{
  "model": "sound classifier",
  "dataset": "short read English sentences (LibriTTS-R)",
  "train_examples": 26041,
  "time_shift_ms": 50,
  "n_mels": 64,
  "hop_length": 320,
  "input": "log_mel",
  "spec_augment": false,
  "win_length": 400,
  "targets": ["voice"],
  "num_classes": 2,
  "arch": "vit",
  "norm": "rmsnorm",
  "norm_position": "sandwich",
  "activation": "gelu",
  "mlp_ratio": 3,
  "head_dim": 64,
  "fused_qkv": true,
  "bias": "all",
  "qk_norm": true,
  "parallel_block": false,
  "inner_norm": false,
  "moe": "soft",
  "drop_path": 0.15,
  "num_experts": 8,
  "moe_every": 2,
  "expert_mlp_ratio": 0.5,
  "slots_per_expert": 2,
  "shared_expert": false,
  "patch_size": [16, 8],
  "layers": 8,
  "width": 256,
  "positions": "rope",
  "pooling": "class_token",
  "mixing": "cutmix",
  "loss": "cross_entropy",
  "optimizer": "adamw",
  "lr": 0.00087,
  "beta1": 0.9,
  "beta2": 0.99,
  "eps": 1e-08,
  "grad_clip": 3.0,
  "steps": 12600,
  "batch_size": 128,
  "epochs": 61.9,
  "lr_schedule": "cosine",
  "final_lr_fraction": 0,
  "warmup_steps": 2520,
  "weight_decay": 0.2
}
Rows from expert 1 of block 5, named by matrix and row number. Rows with one number belong to one neuron. Each number is 200 + 30 x the weight over its row's rms, rounded and kept within 0 to 999. All counts start at 0. After the name is the row's rms in percent of the matrix's.
# up: expert up (model.blocks.5.mlp.up, 8x128x256), inputs 128-191
# down: expert down (model.blocks.5.mlp.down, 8x256x128, transposed), outputs 128-191
up.103,120,200,274,185,197,113,190,138,179,202,205,148,185,210,210,186,199,199,189,265,191,225,205,179,209,209,179,230,206,239,204,194,205,158,179,195,218,134,212,191,166,213,272,180,163,227,175,246,215,126,218,242,214,214,243,198,106,203,246,163,210,206,222,251,209
down.103,115,182,164,206,191,237,192,227,241,151,212,242,181,192,155,198,178,218,205,149,214,187,178,250,137,136,198,209,194,189,215,199,175,208,241,153,149,253,173,210,203,179,159,213,197,147,218,175,215,195,218,201,216,223,214,162,237,183,168,198,195,141,188,174,208
up.104,157,198,213,193,189,203,213,263,185,187,165,237,230,145,209,250,188,173,179,157,235,190,198,198,173,205,164,194,166,161,229,188,182,161,214,195,158,237,204,230,198,193,168,193,239,201,205,169,211,261,200,191,171,231,188,211,243,171,148,256,218,203,234,155,182
down.104,124,161,215,261,191,190,206,219,197,171,207,202,199,213,168,206,182,220,200,180,180,210,190,219,200,225,203,177,242,157,218,236,193,202,192,194,227,239,139,253,206,199,206,140,163,187,179,246,175,206,162,224,215,183,220,214,242,252,202,199,212,219,157,239,194
up.105,091,202,194,145,209,209,221,234,218,205,196,184,163,234,181,218,196,185,225,219,265,191,147,208,225,232,165,230,215,216,180,191,237,198,225,175,190,192,199,166,173,175,185,235,209,161,210,245,290,211,192,173,241,195,169,213,187,171,209,226,209,198,210,167,235
down.105,082,226,175,168,248,199,216,164,236,218,228,178,183,274,225,204,218,190,227,229,207,217,182,189,271,203,203,196,227,227,207,211,156,201,179,222,182,169,214,152,200,189,163,216,225,176,164,168,247,184,168,206,218,161,150,225,164,173,200,227,166,196,193,182,199
up.106,084,216,169,219,202,215,175,205,225,174,202,148,171,203,183,234,197,211,201,233,173,199,188,238,218,201,176,197,219,206,190,243,216,194,241,188,149,207,231,149,170,203,194,244,228,163,199,215,223,209,240,198,244,175,144,173,184,175,203,222,193,163,184,164,259
down.106,079,250,163,170,233,242,211,147,235,244,199,141,240,240,225,223,201,160,196,202,227,198,183,195,252,180,214,206,200,235,205,178,212,239,190,247,227,201,252,151,187,191,207,213,243,244,211,157,208,155,206,197,231,189,162,245,188,167,222,210,191,205,219,139,174
up.107,089,218,148,203,230,236,177,206,211,140,185,176,143,191,194,174,231,202,233,192,205,215,161,217,174,201,148,204,213,180,225,199,218,218,259,195,197,226,226,188,204,197,171,262,222,155,190,155,242,220,202,200,227,188,145,226,192,175,169,223,169,189,198,160,236
down.107,083,279,188,163,191,201,171,191,263,181,190,128,182,193,230,192,188,164,222,231,211,153,203,189,241,163,163,204,236,219,182,135,221,212,180,252,220,190,251,173,238,233,153,216,213,174,220,183,272,210,232,173,213,187,153,219,171,181,186,211,220,187,216,188,166
up.108,146,193,231,197,180,169,216,127,179,230,224,205,186,234,186,167,175,219,200,247,186,216,212,184,181,216,242,203,217,236,217,182,199,205,178,200,211,151,174,197,187,241,215,181,158,196,190,230,169,145,193,214,186,182,239,184,174,246,271,174,218,214,175,227,200
down.108,137,220,208,223,181,230,204,266,197,178,207,255,217,181,180,245,199,240,161,155,220,182,176,223,160,151,172,186,194,179,202,232,204,196,222,129,144,230,204,217,216,176,193,199,184,158,211,201,263,230,230,206,188,218,190,179,233,194,195,222,208,143,165,195,233
up.109,080,232,207,132,228,176,172,198,200,174,180,201,176,247,206,173,243,198,176,182,173,176,163,234,214,183,167,247,222,205,192,246,243,187,213,206,204,153,243,191,189,199,226,271,181,171,174,208,275,169,232,182,229,189,171,213,184,120,167,188,198,171,213,170,215
down.109,069,234,200,178,176,182,261,257,176,196,215,135,183,219,185,192,252,119,186,207,153,183,172,168,197,181,213,286,259,231,184,143,193,183,220,230,199,197,233,165,232,223,189,215,187,151,216,219,214,198,230,213,204,191,188,259,144,200,217,183,208,218,181,156,175
up.110,056,189,257,235,234,205,151,190,203,155,227,162,177,177,152,132,242,184,219,230,198,223,165,252,223,194,195,170,210,220,198,226,175,198,215,187,239,203,225,153,173,214,177,231,275,162,190,199,209,181,210,231,208,175,152,139,145,209,190,206,186,184,130,160,232
down.110,095,206,209,174,200,190,149,172,206,163,135,147,173,216,259,197,183,184,207,234,245,179,256,130,248,224,193,222,209,291,214,126,216,193,196,239,232,184,218,201,178,246,193,225,237,216,205,181,185,179,182,193,236,173,194,239,166,178,209,209,182,225,215,169,140
up.111,074,238,220,242,170,229,173,198,239,211,181,133,150,257,152,202,191,174,231,214,201,196,174,225,231,145,225,226,218,183,233,199,231,206,216,207,247,196,249,142,198,178,196,190,275,221,182,230,191,171,242,228,181,139,181,166,159,214,213,190,183,211,157,234,234
down.111,091,249,215,187,213,213,182,183,195,205,253,189,168,245,220,217,203,178,194,257,175,236,215,158,241,236,158,217,190,253,172,130,174,139,239,173,171,164,217,226,154,200,178,280,210,233,164,166,179,183,173,152,224,258,180,216,219,153,201,170,209,252,201,145,217
up.112,124,179,205,200,176,172,216,140,211,226,255,174,171,212,206,175,165,228,199,229,183,206,223,197,209,213,231,198,221,225,215,191,189,227,166,208,197,142,186,198,187,244,228,199,171,198,165,234,181,155,238,210,203,192,220,167,131,241,230,163,212,199,198,238,190
down.112,114,195,222,221,177,204,203,234,209,237,169,271,207,167,204,233,219,206,161,171,281,178,167,199,157,198,184,218,171,166,206,214,226,178,196,156,166,201,215,235,200,181,184,221,192,199,213,188,268,198,230,205,167,233,197,188,236,171,200,220,171,172,187,186,266
up.113,071,238,145,144,137,223,230,242,201,213,169,204,197,262,174,160,128,147,218,236,157,191,173,187,201,159,210,207,187,242,223,237,248,232,217,187,213,184,244,162,193,253,199,217,223,178,153,140,207,208,225,146,215,167,216,196,165,173,217,241,241,209,195,214,217
down.113,092,236,171,181,247,196,166,199,207,218,192,131,214,207,207,158,197,218,226,193,186,151,195,152,242,190,217,252,226,271,226,182,196,203,198,264,240,198,239,194,185,156,201,221,254,250,170,176,210,185,214,185,160,196,184,214,154,173,207,203,196,250,252,156,175
up.114,084,234,226,183,228,166,169,253,219,147,237,203,164,170,168,196,182,215,197,180,202,253,182,231,208,161,186,202,206,192,198,245,186,214,234,180,166,222,218,161,235,207,182,252,214,186,170,195,205,253,215,217,225,211,156,186,185,181,144,237,171,172,189,206,245
down.114,076,240,166,151,210,193,147,176,185,206,182,178,160,226,159,169,225,216,216,164,223,207,215,198,198,221,202,231,205,239,196,183,215,200,214,292,198,232,191,179,205,197,205,174,184,180,159,202,173,176,201,179,152,157,218,158,153,216,156,216,231,224,197,177,185
up.115,135,185,219,186,172,149,212,123,204,218,258,191,170,234,182,170,187,234,216,238,178,201,234,208,189,222,216,214,225,230,219,183,215,240,167,213,222,155,182,174,198,210,236,197,167,191,182,228,166,130,212,203,196,188,224,175,146,251,267,136,213,219,190,239,190
down.115,127,191,191,203,194,220,182,216,223,214,169,224,192,196,206,230,180,217,160,171,228,198,153,212,142,147,175,193,205,198,209,230,199,180,251,144,139,203,204,217,210,176,193,202,168,173,236,182,250,206,235,186,192,203,184,179,257,174,167,232,183,165,203,208,246
up.116,102,216,175,228,162,202,206,241,228,205,200,199,222,173,147,230,169,248,174,140,204,168,206,218,218,225,239,204,220,173,231,186,187,245,203,193,168,231,187,203,225,247,192,199,207,228,164,246,196,234,249,144,224,174,190,158,197,232,205,216,229,175,184,190,206
down.116,098,163,209,191,202,222,199,203,134,239,225,184,169,215,249,186,222,197,156,210,228,249,181,182,190,205,127,183,243,202,175,146,192,196,199,134,161,201,186,250,165,200,162,211,180,170,205,180,221,178,167,232,231,204,180,219,174,172,233,162,176,241,183,164,219
up.117,076,139,140,225,217,247,160,206,206,164,223,184,191,205,216,226,173,179,221,165,200,192,209,194,185,208,161,203,222,244,216,204,221,191,198,177,194,230,162,161,184,175,194,197,226,224,197,119,177,206,229,168,224,274,192,211,219,154,175,189,211,207,176,170,222
down.117,079,184,218,146,225,142,195,175,158,217,188,158,216,146,207,172,191,182,177,187,191,184,203,160,231,191,215,235,221,215,246,180,183,193,215,234,205,196,209,185,214,141,207,237,160,244,206,215,146,207,162,147,214,159,183,215,150,180,178,214,239,241,200,222,194
up.118,105,189,228,206,188,168,208,123,197,186,235,155,178,237,191,173,177,226,216,227,192,246,203,220,192,195,226,202,242,255,227,191,213,244,180,195,260,196,182,197,209,195,228,190,201,210,188,229,198,179,237,197,222,201,226,187,110,242,230,172,209,194,191,232,245
down.118,100,242,176,175,152,255,229,218,175,189,218,251,181,237,196,185,204,212,126,180,211,200,181,163,156,193,177,192,193,174,266,183,195,184,219,131,159,208,179,219,183,185,201,219,169,193,218,181,193,212,178,205,204,233,222,179,213,139,196,181,220,210,197,216,255
up.119,106,256,219,183,216,225,209,246,208,223,211,233,204,193,199,217,200,167,197,163,212,182,174,232,207,170,188,200,160,165,195,210,230,169,244,159,156,233,221,195,216,238,140,219,250,181,202,139,220,227,236,173,236,162,160,222,229,160,163,226,192,168,232,226,176
down.119,089,169,210,179,199,157,259,155,136,240,214,210,161,226,197,213,159,196,161,236,214,248,246,146,195,230,167,219,247,196,221,164,193,162,192,220,192,147,168,207,187,205,177,192,165,185,183,213,196,202,176,216,205,230,224,225,156,203,171,202,225,205,187,220,187
up.120,113,205,199,193,221,216,192,218,194,190,192,199,205,176,224,225,201,186,191,194,247,214,199,182,186,154,169,220,190,222,184,190,209,165,185,185,182,193,218,225,163,180,213,189,213,220,205,179,262,209,216,175,175,222,211,223,181,119,133,251,202,209,203,183,203
down.120,103,165,213,185,218,179,219,232,144,213,164,179,218,189,122,214,179,156,212,177,219,217,246,189,186,234,201,194,200,164,179,176,169,224,225,241,208,203,163,245,220,151,183,240,218,223,228,192,159,212,140,207,215,214,229,212,225,219,227,206,251,255,170,179,108
up.121,121,242,172,208,169,214,217,249,211,189,216,213,208,181,150,215,180,233,211,132,165,162,170,207,188,184,237,181,209,180,255,211,202,250,220,173,134,232,160,199,196,235,141,208,214,203,162,149,161,241,222,122,203,199,222,149,233,218,202,254,198,151,164,184,210
down.121,116,148,244,172,196,179,182,215,127,237,189,216,173,211,228,243,230,208,165,224,213,204,213,152,229,243,120,226,228,200,158,154,183,151,185,151,229,157,141,218,172,162,219,199,168,204,240,179,226,224,172,224,227,236,241,230,193,178,209,190,179,244,212,219,206
up.122,085,206,202,154,207,205,185,191,187,175,218,159,173,252,178,181,253,196,199,187,193,205,145,186,215,164,177,248,215,219,186,214,229,172,213,172,194,175,237,149,144,194,164,238,201,149,180,190,259,196,228,214,245,200,163,176,194,175,207,186,201,163,216,189,239
down.122,077,261,188,207,236,173,171,169,201,225,229,167,213,185,222,179,191,142,200,247,171,194,152,159,255,192,213,191,204,233,174,173,189,197,207,201,205,183,283,169,183,232,190,225,238,206,210,152,176,146,223,156,212,133,179,246,186,148,206,204,184,197,218,191,228
up.123,084,191,219,138,234,242,186,190,203,143,220,153,188,203,193,234,242,146,222,232,191,223,197,220,202,251,183,252,216,207,207,239,204,250,237,198,248,181,209,223,158,152,189,237,216,186,222,207,250,189,172,215,202,214,201,185,160,214,204,154,211,188,191,227,229
down.123,096,220,171,171,203,197,186,228,222,202,162,133,210,203,240,225,218,165,177,175,223,209,216,133,226,222,182,264,218,209,224,144,229,192,141,203,210,162,221,149,198,235,197,248,190,236,221,181,211,176,205,206,183,208,186,233,143,166,203,223,221,250,231,154,248
up.124,086,222,181,191,201,217,206,182,210,122,203,142,181,205,171,197,186,202,181,217,180,193,163,232,251,153,184,195,255,168,222,262,219,195,239,191,183,207,223,135,172,172,166,264,255,166,199,183,232,151,190,200,238,195,161,163,184,197,240,174,166,195,213,211,227
down.124,081,252,192,180,192,171,204,195,249,207,167,131,224,195,189,200,216,150,247,167,185,196,224,221,242,168,199,251,184,267,172,185,187,197,192,250,244,195,194,224,172,198,160,203,231,222,219,157,189,219,182,130,184,213,182,140,176,211,205,193,193,194,175,187,170
up.125,104,201,214,182,189,170,228,176,127,243,198,207,238,155,246,218,192,209,118,275,196,215,242,142,195,257,201,197,185,233,214,149,169,132,174,190,184,213,154,221,182,198,271,175,123,240,217,223,220,176,221,227,170,239,259,242,182,203,194,234,249,212,218,213,165
down.125,121,202,223,217,218,219,205,241,215,184,201,250,230,187,175,215,216,210,225,163,177,206,185,273,168,170,177,197,203,121,190,249,189,202,219,165,169,226,175,200,223,184,213,188,227,182,200,203,225,220,192,194,201,189,185,180,277,215,195,200,200,158,183,194,216