python train.py --model="sound classifier" --dataset="short read English sentences (LibriTTS-R)" --train_examples=26041 --time_shift_ms=50 --n_mels=64 --hop_length=320 --input="log_mel" --spec_augment=false --win_length=400 --targets=["voice"] --num_classes=2 --arch="vit" --norm="rmsnorm" --norm_position="sandwich" --hidden_act="gelu" --mlp_ratio=3 --head_dim=64 --fused_qkv=true --bias="all" --qk_norm=true --parallel_block=false --inner_norm=false --moe="soft" --drop_path=0.15 --num_experts=8 --moe_every=2 --expert_mlp_ratio=0.5 --slots_per_expert=2 --shared_expert=false --patch_size=[16, 8] --layers=8 --width=256 --positions="rope" --pooling="class_token" --mixing="cutmix" --loss="cross_entropy" --optimizer="adamw" --learning_rate=0.00087 --beta1=0.9 --beta2=0.99 --eps=1e-08 --max_grad_norm=3.0 --max_steps=12600 --batch_size=128 --epochs=61.9 --lr_schedule="cosine" --final_lr_fraction=0 --warmup_steps=2520 --weight_decay=0.2
Rows from block 2, named by matrix and row number. Rows with one number belong to one attention dimension. Each number is 50 + 15 x the weight over its row's rms, rounded and kept within 0 to 99. All counts start at 0. After the name is the row's rms in percent of the matrix's.
# q: attention query, key and value (stacked) (model.blocks.2.attn.qkv.weight, 768x256, the q third), inputs 0-255
# k: attention query, key and value (stacked) (model.blocks.2.attn.qkv.weight, 768x256, the k third), inputs 0-255
q.71 110:27 64 45 64 63 39 34 45 32 31 71 50 60 51 44 68 65 43 52 60 44 59 41 42 56 60 74 18 54 50 76 54 53 41 41 48 55 65 51 62 36 66 56 50 53 32 76 41 38 70 63 32 91 54 81 72 69 49 46 31 74 62 47 45 47 36 26 61 71 43 37 42 37 64 47 69 39 42 57 46 87 34 43 49 46 60 57 58 25 49 44 49 46 67 30 32 54 64 57 61 43 41 46 59 56 69 56 31 57 44 52 40 53 42 42 79 48 47 64 31 50 41 73 52 35 53 55 50 18 33 86 74 72 29 43 52 45 69 23 46 51 55 27 68 52 54 52 39 66 68 60 70 66 52 35 82 51 54 57 43 94 46 65 68 67 32 50 41 33 57 54 74 54 54 46 37 42 38 71 75 46 47 38 69 85 69 27 35 39 31 47 48 39 43 17 25 48 28 28 31 40 66 26 43 70 36 24 65 73 48 50 70 34 66 57 44 31 76 40 42 30 50 44 55 72 55 53 45 22 74 66 63 68 43 40 42 64 54 50 78 67 60 63 27 77 42 56 54 48 57 59 44 41 68 50 46
q.72 086:69 23 50 44 31 50 66 70 56 55 28 57 57 48 54 41 38 53 54 42 51 40 52 55 49 61 32 81 28 59 31 39 52 62 52 51 43 43 36 43 64 52 52 47 58 52 27 60 50 35 49 73 19 38 15 21 32 55 52 65 31 37 55 56 59 59 75 44 23 63 74 45 64 47 56 35 60 62 60 52 23 65 52 57 52 46 40 45 74 54 50 49 66 26 72 62 58 40 46 31 44 60 52 46 47 43 52 65 40 40 39 64 43 58 60 20 45 67 44 85 46 69 21 46 57 50 42 49 86 64 19 25 43 74 64 52 57 31 78 57 37 33 76 18 51 41 47 60 40 40 44 40 37 55 57 33 53 51 57 55 17 64 42 33 34 59 40 63 66 45 45 25 50 53 67 63 64 65 27 30 38 66 60 42 12 43 83 65 64 61 47 56 64 45 82 79 53 70 68 68 49 31 70 51 48 71 65 42 16 63 52 35 69 27 42 56 76 27 57 59 71 41 51 45 37 49 47 63 82 13 35 38 30 50 65 49 42 42 46 25 37 42 36 61 34 63 48 48 53 46 36 48 50 15 43 42
q.73 091:56 34 61 56 51 66 40 64 65 76 48 29 33 38 43 32 27 61 52 48 51 58 81 62 51 30 44 70 65 43 42 45 43 71 42 56 36 42 60 32 81 38 48 47 42 66 28 56 63 51 24 79 23 44 32 25 37 66 58 83 36 46 44 39 58 54 71 59 32 36 46 51 58 15 29 52 55 55 52 64 29 47 42 52 46 45 47 37 46 68 54 94 53 39 40 70 14 31 48 64 63 44 64 45 44 19 40 70 51 52 76 63 46 49 60 45 56 61 26 55 45 48 37 62 57 43 50 47 71 63 18 46 27 58 34 55 45 59 70 46 39 78 62 53 64 47 82 49 39 31 33 41 24 67 59 32 77 51 52 62 14 29 45 48 39 75 32 63 61 45 60 38 36 34 50 42 41 65 35 32 44 48 62 12 37 35 56 43 65 57 59 41 64 70 59 62 40 82 48 64 51 45 78 58 20 51 69 37 30 50 59 43 47 27 38 57 78 48 42 57 47 48 58 59 44 33 62 56 58 50 36 44 33 54 81 60 41 43 65 40 30 21 42 72 12 55 47 60 57 21 46 71 54 49 48 41
q.74 088:56 50 72 43 80 64 58 53 55 57 49 63 40 44 39 63 21 67 60 53 50 37 78 67 40 17 44 51 72 24 62 44 65 55 62 65 65 51 67 50 49 44 54 44 47 63 72 39 77 24 41 50 33 46 56 60 31 64 63 58 50 75 33 22 60 81 50 65 56 29 44 45 53 34 40 57 37 62 33 37 41 61 41 61 27 48 56 37 69 43 36 74 44 56 43 61 22 63 47 63 49 65 59 22 47 21 14 75 30 65 24 48 62 56 36 73 60 38 40 57 60 44 53 56 39 40 37 53 48 31 35 24 30 53 37 44 52 70 61 34 76 46 39 61 46 41 60 41 64 37 53 43 44 56 67 35 75 35 54 73 16 38 52 51 57 52 56 46 66 31 56 52 19 31 42 37 33 56 68 53 44 53 61 52 30 54 33 35 55 25 61 41 25 77 43 74 35 71 60 60 72 48 58 47 20 49 56 30 64 55 22 65 65 39 51 62 52 54 31 52 74 45 94 23 66 40 66 52 46 39 50 66 24 60 57 57 20 37 59 58 48 48 53 82 30 44 37 39 74 22 53 80 50 43 68 56
q.75 085:12 39 54 51 58 43 35 39 65 47 57 49 23 33 52 54 24 49 66 73 61 55 44 27 37 35 38 54 36 55 45 75 43 38 83 48 58 78 69 40 41 29 65 41 56 29 67 52 25 26 33 04 41 77 63 56 49 55 46 54 25 75 49 52 53 58 46 56 74 45 54 56 62 58 53 51 49 64 07 21 51 41 54 35 31 44 55 58 48 36 50 46 16 57 47 57 47 73 60 54 57 49 48 06 46 46 39 55 53 48 56 52 35 14 32 62 45 51 36 22 40 19 39 47 50 53 53 52 55 53 52 55 32 57 42 51 55 35 75 53 50 69 51 56 26 58 45 40 67 74 31 59 79 40 77 36 54 19 37 53 24 25 68 47 39 42 64 68 57 67 39 23 53 71 43 52 53 45 39 53 46 53 71 54 71 59 41 57 30 36 48 49 48 59 79 55 46 58 50 76 46 56 59 65 54 57 52 68 45 16 46 46 45 51 44 59 73 31 56 42 44 82 79 45 82 35 49 55 55 57 52 48 68 67 33 65 61 66 55 25 51 46 42 25 43 51 49 50 86 41 44 52 47 34 89 69
q.76 103:35 41 41 56 54 32 35 41 82 56 47 30 23 44 48 38 41 48 61 60 63 65 44 15 50 34 47 63 48 72 41 75 26 44 65 43 33 56 73 39 50 33 46 57 48 46 45 56 07 28 18 21 33 92 49 55 57 47 58 65 21 61 48 57 41 47 53 37 84 56 51 68 52 44 53 36 55 51 25 24 48 26 62 30 49 37 50 58 37 43 52 27 21 55 50 61 49 66 59 58 62 36 45 42 66 60 62 44 72 54 75 59 49 24 51 54 59 45 36 07 50 21 51 56 81 60 52 51 46 64 50 68 32 49 44 36 59 35 73 55 46 81 39 51 36 47 55 48 52 71 25 48 70 33 80 43 60 25 15 38 33 34 40 41 22 44 76 50 41 74 31 22 55 72 42 65 52 50 42 49 57 58 62 35 62 38 43 62 30 59 46 57 51 52 68 37 53 61 43 53 42 52 59 70 58 55 59 62 60 25 51 34 57 60 43 56 59 34 60 39 25 79 53 59 68 32 45 53 51 54 64 51 69 74 53 75 72 63 52 22 38 33 49 33 36 49 46 46 78 43 50 47 50 60 83 71
k.71 107:41 41 39 52 29 58 71 72 65 64 32 51 49 73 68 47 33 49 37 36 58 46 39 40 53 41 40 72 60 49 34 71 43 66 57 53 26 25 56 19 67 39 69 71 62 60 37 52 57 59 53 57 55 42 32 41 63 48 53 63 48 09 82 69 55 50 77 08 22 37 50 43 41 48 45 31 67 59 60 76 49 35 32 44 61 41 27 65 53 69 67 53 27 73 74 62 47 19 48 36 44 53 31 51 65 18 58 48 56 44 64 68 55 51 70 18 46 54 34 51 37 55 33 52 57 33 52 32 63 62 37 56 50 72 71 41 40 31 50 70 18 54 76 42 52 31 20 51 20 40 51 30 33 58 42 40 54 73 54 44 37 52 46 30 53 70 28 58 51 50 29 58 54 30 34 49 68 74 42 33 59 48 38 37 45 24 84 72 46 80 65 69 68 53 62 69 44 62 68 67 52 30 57 50 35 59 81 41 25 65 57 34 31 52 48 54 61 32 60 75 48 37 40 53 18 47 32 36 63 44 43 25 31 53 65 60 31 64 43 51 33 44 33 61 34 54 50 61 45 46 52 55 69 40 50 46
k.72 087:59 53 51 38 76 43 32 42 49 53 70 48 36 23 38 50 56 56 58 69 50 62 80 60 59 50 57 44 44 55 64 43 53 36 40 53 66 74 48 75 37 69 38 31 39 43 57 52 36 41 44 38 50 62 65 57 48 54 52 52 42 89 22 29 32 51 29 99 79 60 43 63 55 34 57 71 28 52 21 14 53 58 60 41 38 54 71 33 43 29 34 56 48 16 23 48 41 87 54 71 58 37 71 35 35 74 43 67 56 60 47 36 44 53 28 81 55 48 51 37 51 40 53 48 51 65 64 69 30 49 50 57 46 38 34 57 60 69 46 26 80 61 34 64 43 63 86 47 83 58 34 73 66 31 78 52 47 24 49 55 53 31 64 71 30 45 70 44 49 64 61 44 36 73 63 51 40 19 59 64 48 56 69 46 54 64 25 29 61 37 52 41 45 58 49 35 47 37 33 49 31 67 46 59 45 36 36 52 64 08 49 64 67 59 45 54 42 78 42 34 42 71 57 43 74 40 68 59 30 64 62 72 69 47 35 54 70 33 63 48 64 48 69 49 58 49 44 46 65 43 39 50 44 61 51 57
k.73 084:76 43 54 45 51 13 29 46 52 30 51 54 53 59 59 41 68 34 44 73 58 39 40 53 46 63 59 38 56 61 51 22 64 28 57 53 72 80 48 87 31 74 49 25 43 23 50 73 55 39 29 43 44 49 64 40 35 21 58 36 54 68 52 54 45 47 29 76 63 88 47 57 61 75 85 49 22 55 39 34 49 83 57 36 46 40 59 43 47 29 41 37 87 42 54 42 63 87 44 56 43 46 52 56 64 62 37 56 45 40 49 48 43 81 36 52 42 52 60 31 48 58 54 34 63 83 36 72 37 47 54 33 69 44 58 57 57 55 53 39 47 29 52 45 36 50 48 57 65 51 42 57 85 47 64 64 41 40 47 51 62 36 60 57 56 13 61 57 51 48 57 42 48 97 56 52 65 27 42 50 47 72 63 60 54 62 49 45 55 20 08 62 50 25 43 43 54 42 48 35 28 55 39 58 70 53 37 57 71 41 39 56 60 54 51 50 42 58 68 36 55 70 71 30 69 67 34 63 48 40 51 53 88 47 27 34 63 57 47 57 63 66 52 30 74 54 35 39 62 81 41 25 49 63 34 73
k.74 095:47 56 38 30 45 50 46 50 34 36 44 60 59 70 61 63 66 53 38 35 50 62 51 57 60 89 31 54 17 58 37 46 46 52 41 52 60 45 36 36 61 50 73 58 55 33 49 67 61 41 65 30 71 45 56 50 69 35 24 38 60 43 55 56 41 45 42 31 50 70 51 61 50 74 59 65 66 63 31 28 38 49 73 53 50 66 70 51 56 56 73 10 39 11 66 18 72 52 69 48 47 44 63 32 44 76 66 47 42 42 45 49 21 36 56 33 34 61 67 59 74 68 27 26 55 61 62 37 55 49 52 53 46 62 70 55 55 24 43 68 42 42 72 24 29 81 32 57 48 60 53 72 62 38 79 45 29 58 52 36 76 96 60 60 38 45 50 74 36 60 47 39 75 74 70 55 72 46 36 37 50 35 69 58 40 60 59 47 62 46 36 82 71 34 69 55 60 20 61 50 38 51 43 36 73 72 41 49 40 16 59 45 65 52 41 41 32 46 76 44 57 56 26 50 40 48 40 51 37 43 33 43 76 39 22 31 56 55 44 31 60 64 58 27 64 55 41 56 40 72 29 28 66 51 34 62
k.75 071:54 50 31 43 51 25 51 09 47 44 46 52 49 55 31 54 78 41 54 66 62 59 57 49 48 63 48 60 00 65 42 29 34 45 25 46 57 61 18 40 51 39 52 40 55 48 42 72 29 22 50 51 50 66 57 48 57 51 36 50 41 62 42 56 10 75 52 60 48 61 62 68 53 66 72 44 66 29 06 15 20 42 78 42 48 65 45 43 45 44 50 17 48 18 61 53 75 75 53 49 51 49 74 40 44 96 68 40 58 56 35 53 46 29 64 57 52 31 41 62 70 77 53 45 53 62 62 40 57 54 47 40 49 39 42 55 85 43 50 46 75 46 50 45 21 58 51 48 43 55 33 90 70 35 62 61 41 31 52 51 56 78 38 60 22 43 53 46 43 54 51 40 65 71 73 65 38 46 50 37 42 66 72 58 25 57 50 35 40 56 48 70 33 56 68 42 73 41 55 34 20 62 49 43 81 58 40 50 44 38 63 46 84 51 51 63 45 56 52 61 71 80 32 68 59 45 54 57 43 48 44 62 64 33 24 58 77 60 32 30 54 48 63 42 49 58 34 47 45 54 53 42 46 41 36 62
k.76 084:54 44 44 57 64 36 37 06 47 60 47 50 49 32 17 48 83 38 52 77 63 48 55 42 42 56 83 52 19 46 40 00 35 45 48 41 52 73 28 63 47 35 47 34 38 65 45 71 46 29 43 59 30 58 56 39 37 57 49 43 43 68 33 41 24 64 47 73 38 51 69 47 55 44 63 47 46 15 38 36 31 59 82 51 46 45 26 46 35 46 36 47 67 52 40 55 58 86 31 42 54 54 66 67 41 83 64 42 42 81 45 40 66 40 45 75 67 23 50 56 67 66 80 64 36 56 44 45 54 54 42 39 56 32 29 61 91 67 65 18 87 46 18 68 50 41 69 43 51 38 43 62 59 39 38 65 49 30 42 62 49 64 34 39 42 39 46 22 61 44 39 45 36 62 48 61 20 55 43 50 51 72 52 56 41 79 38 47 39 54 60 34 37 51 58 26 73 51 53 32 36 53 50 47 74 44 45 57 62 63 50 53 86 31 62 68 59 42 35 62 69 75 66 58 72 58 67 65 57 42 42 78 49 51 40 55 67 58 27 44 53 46 34 45 52 44 33 53 58 55 44 48 49 42 34 59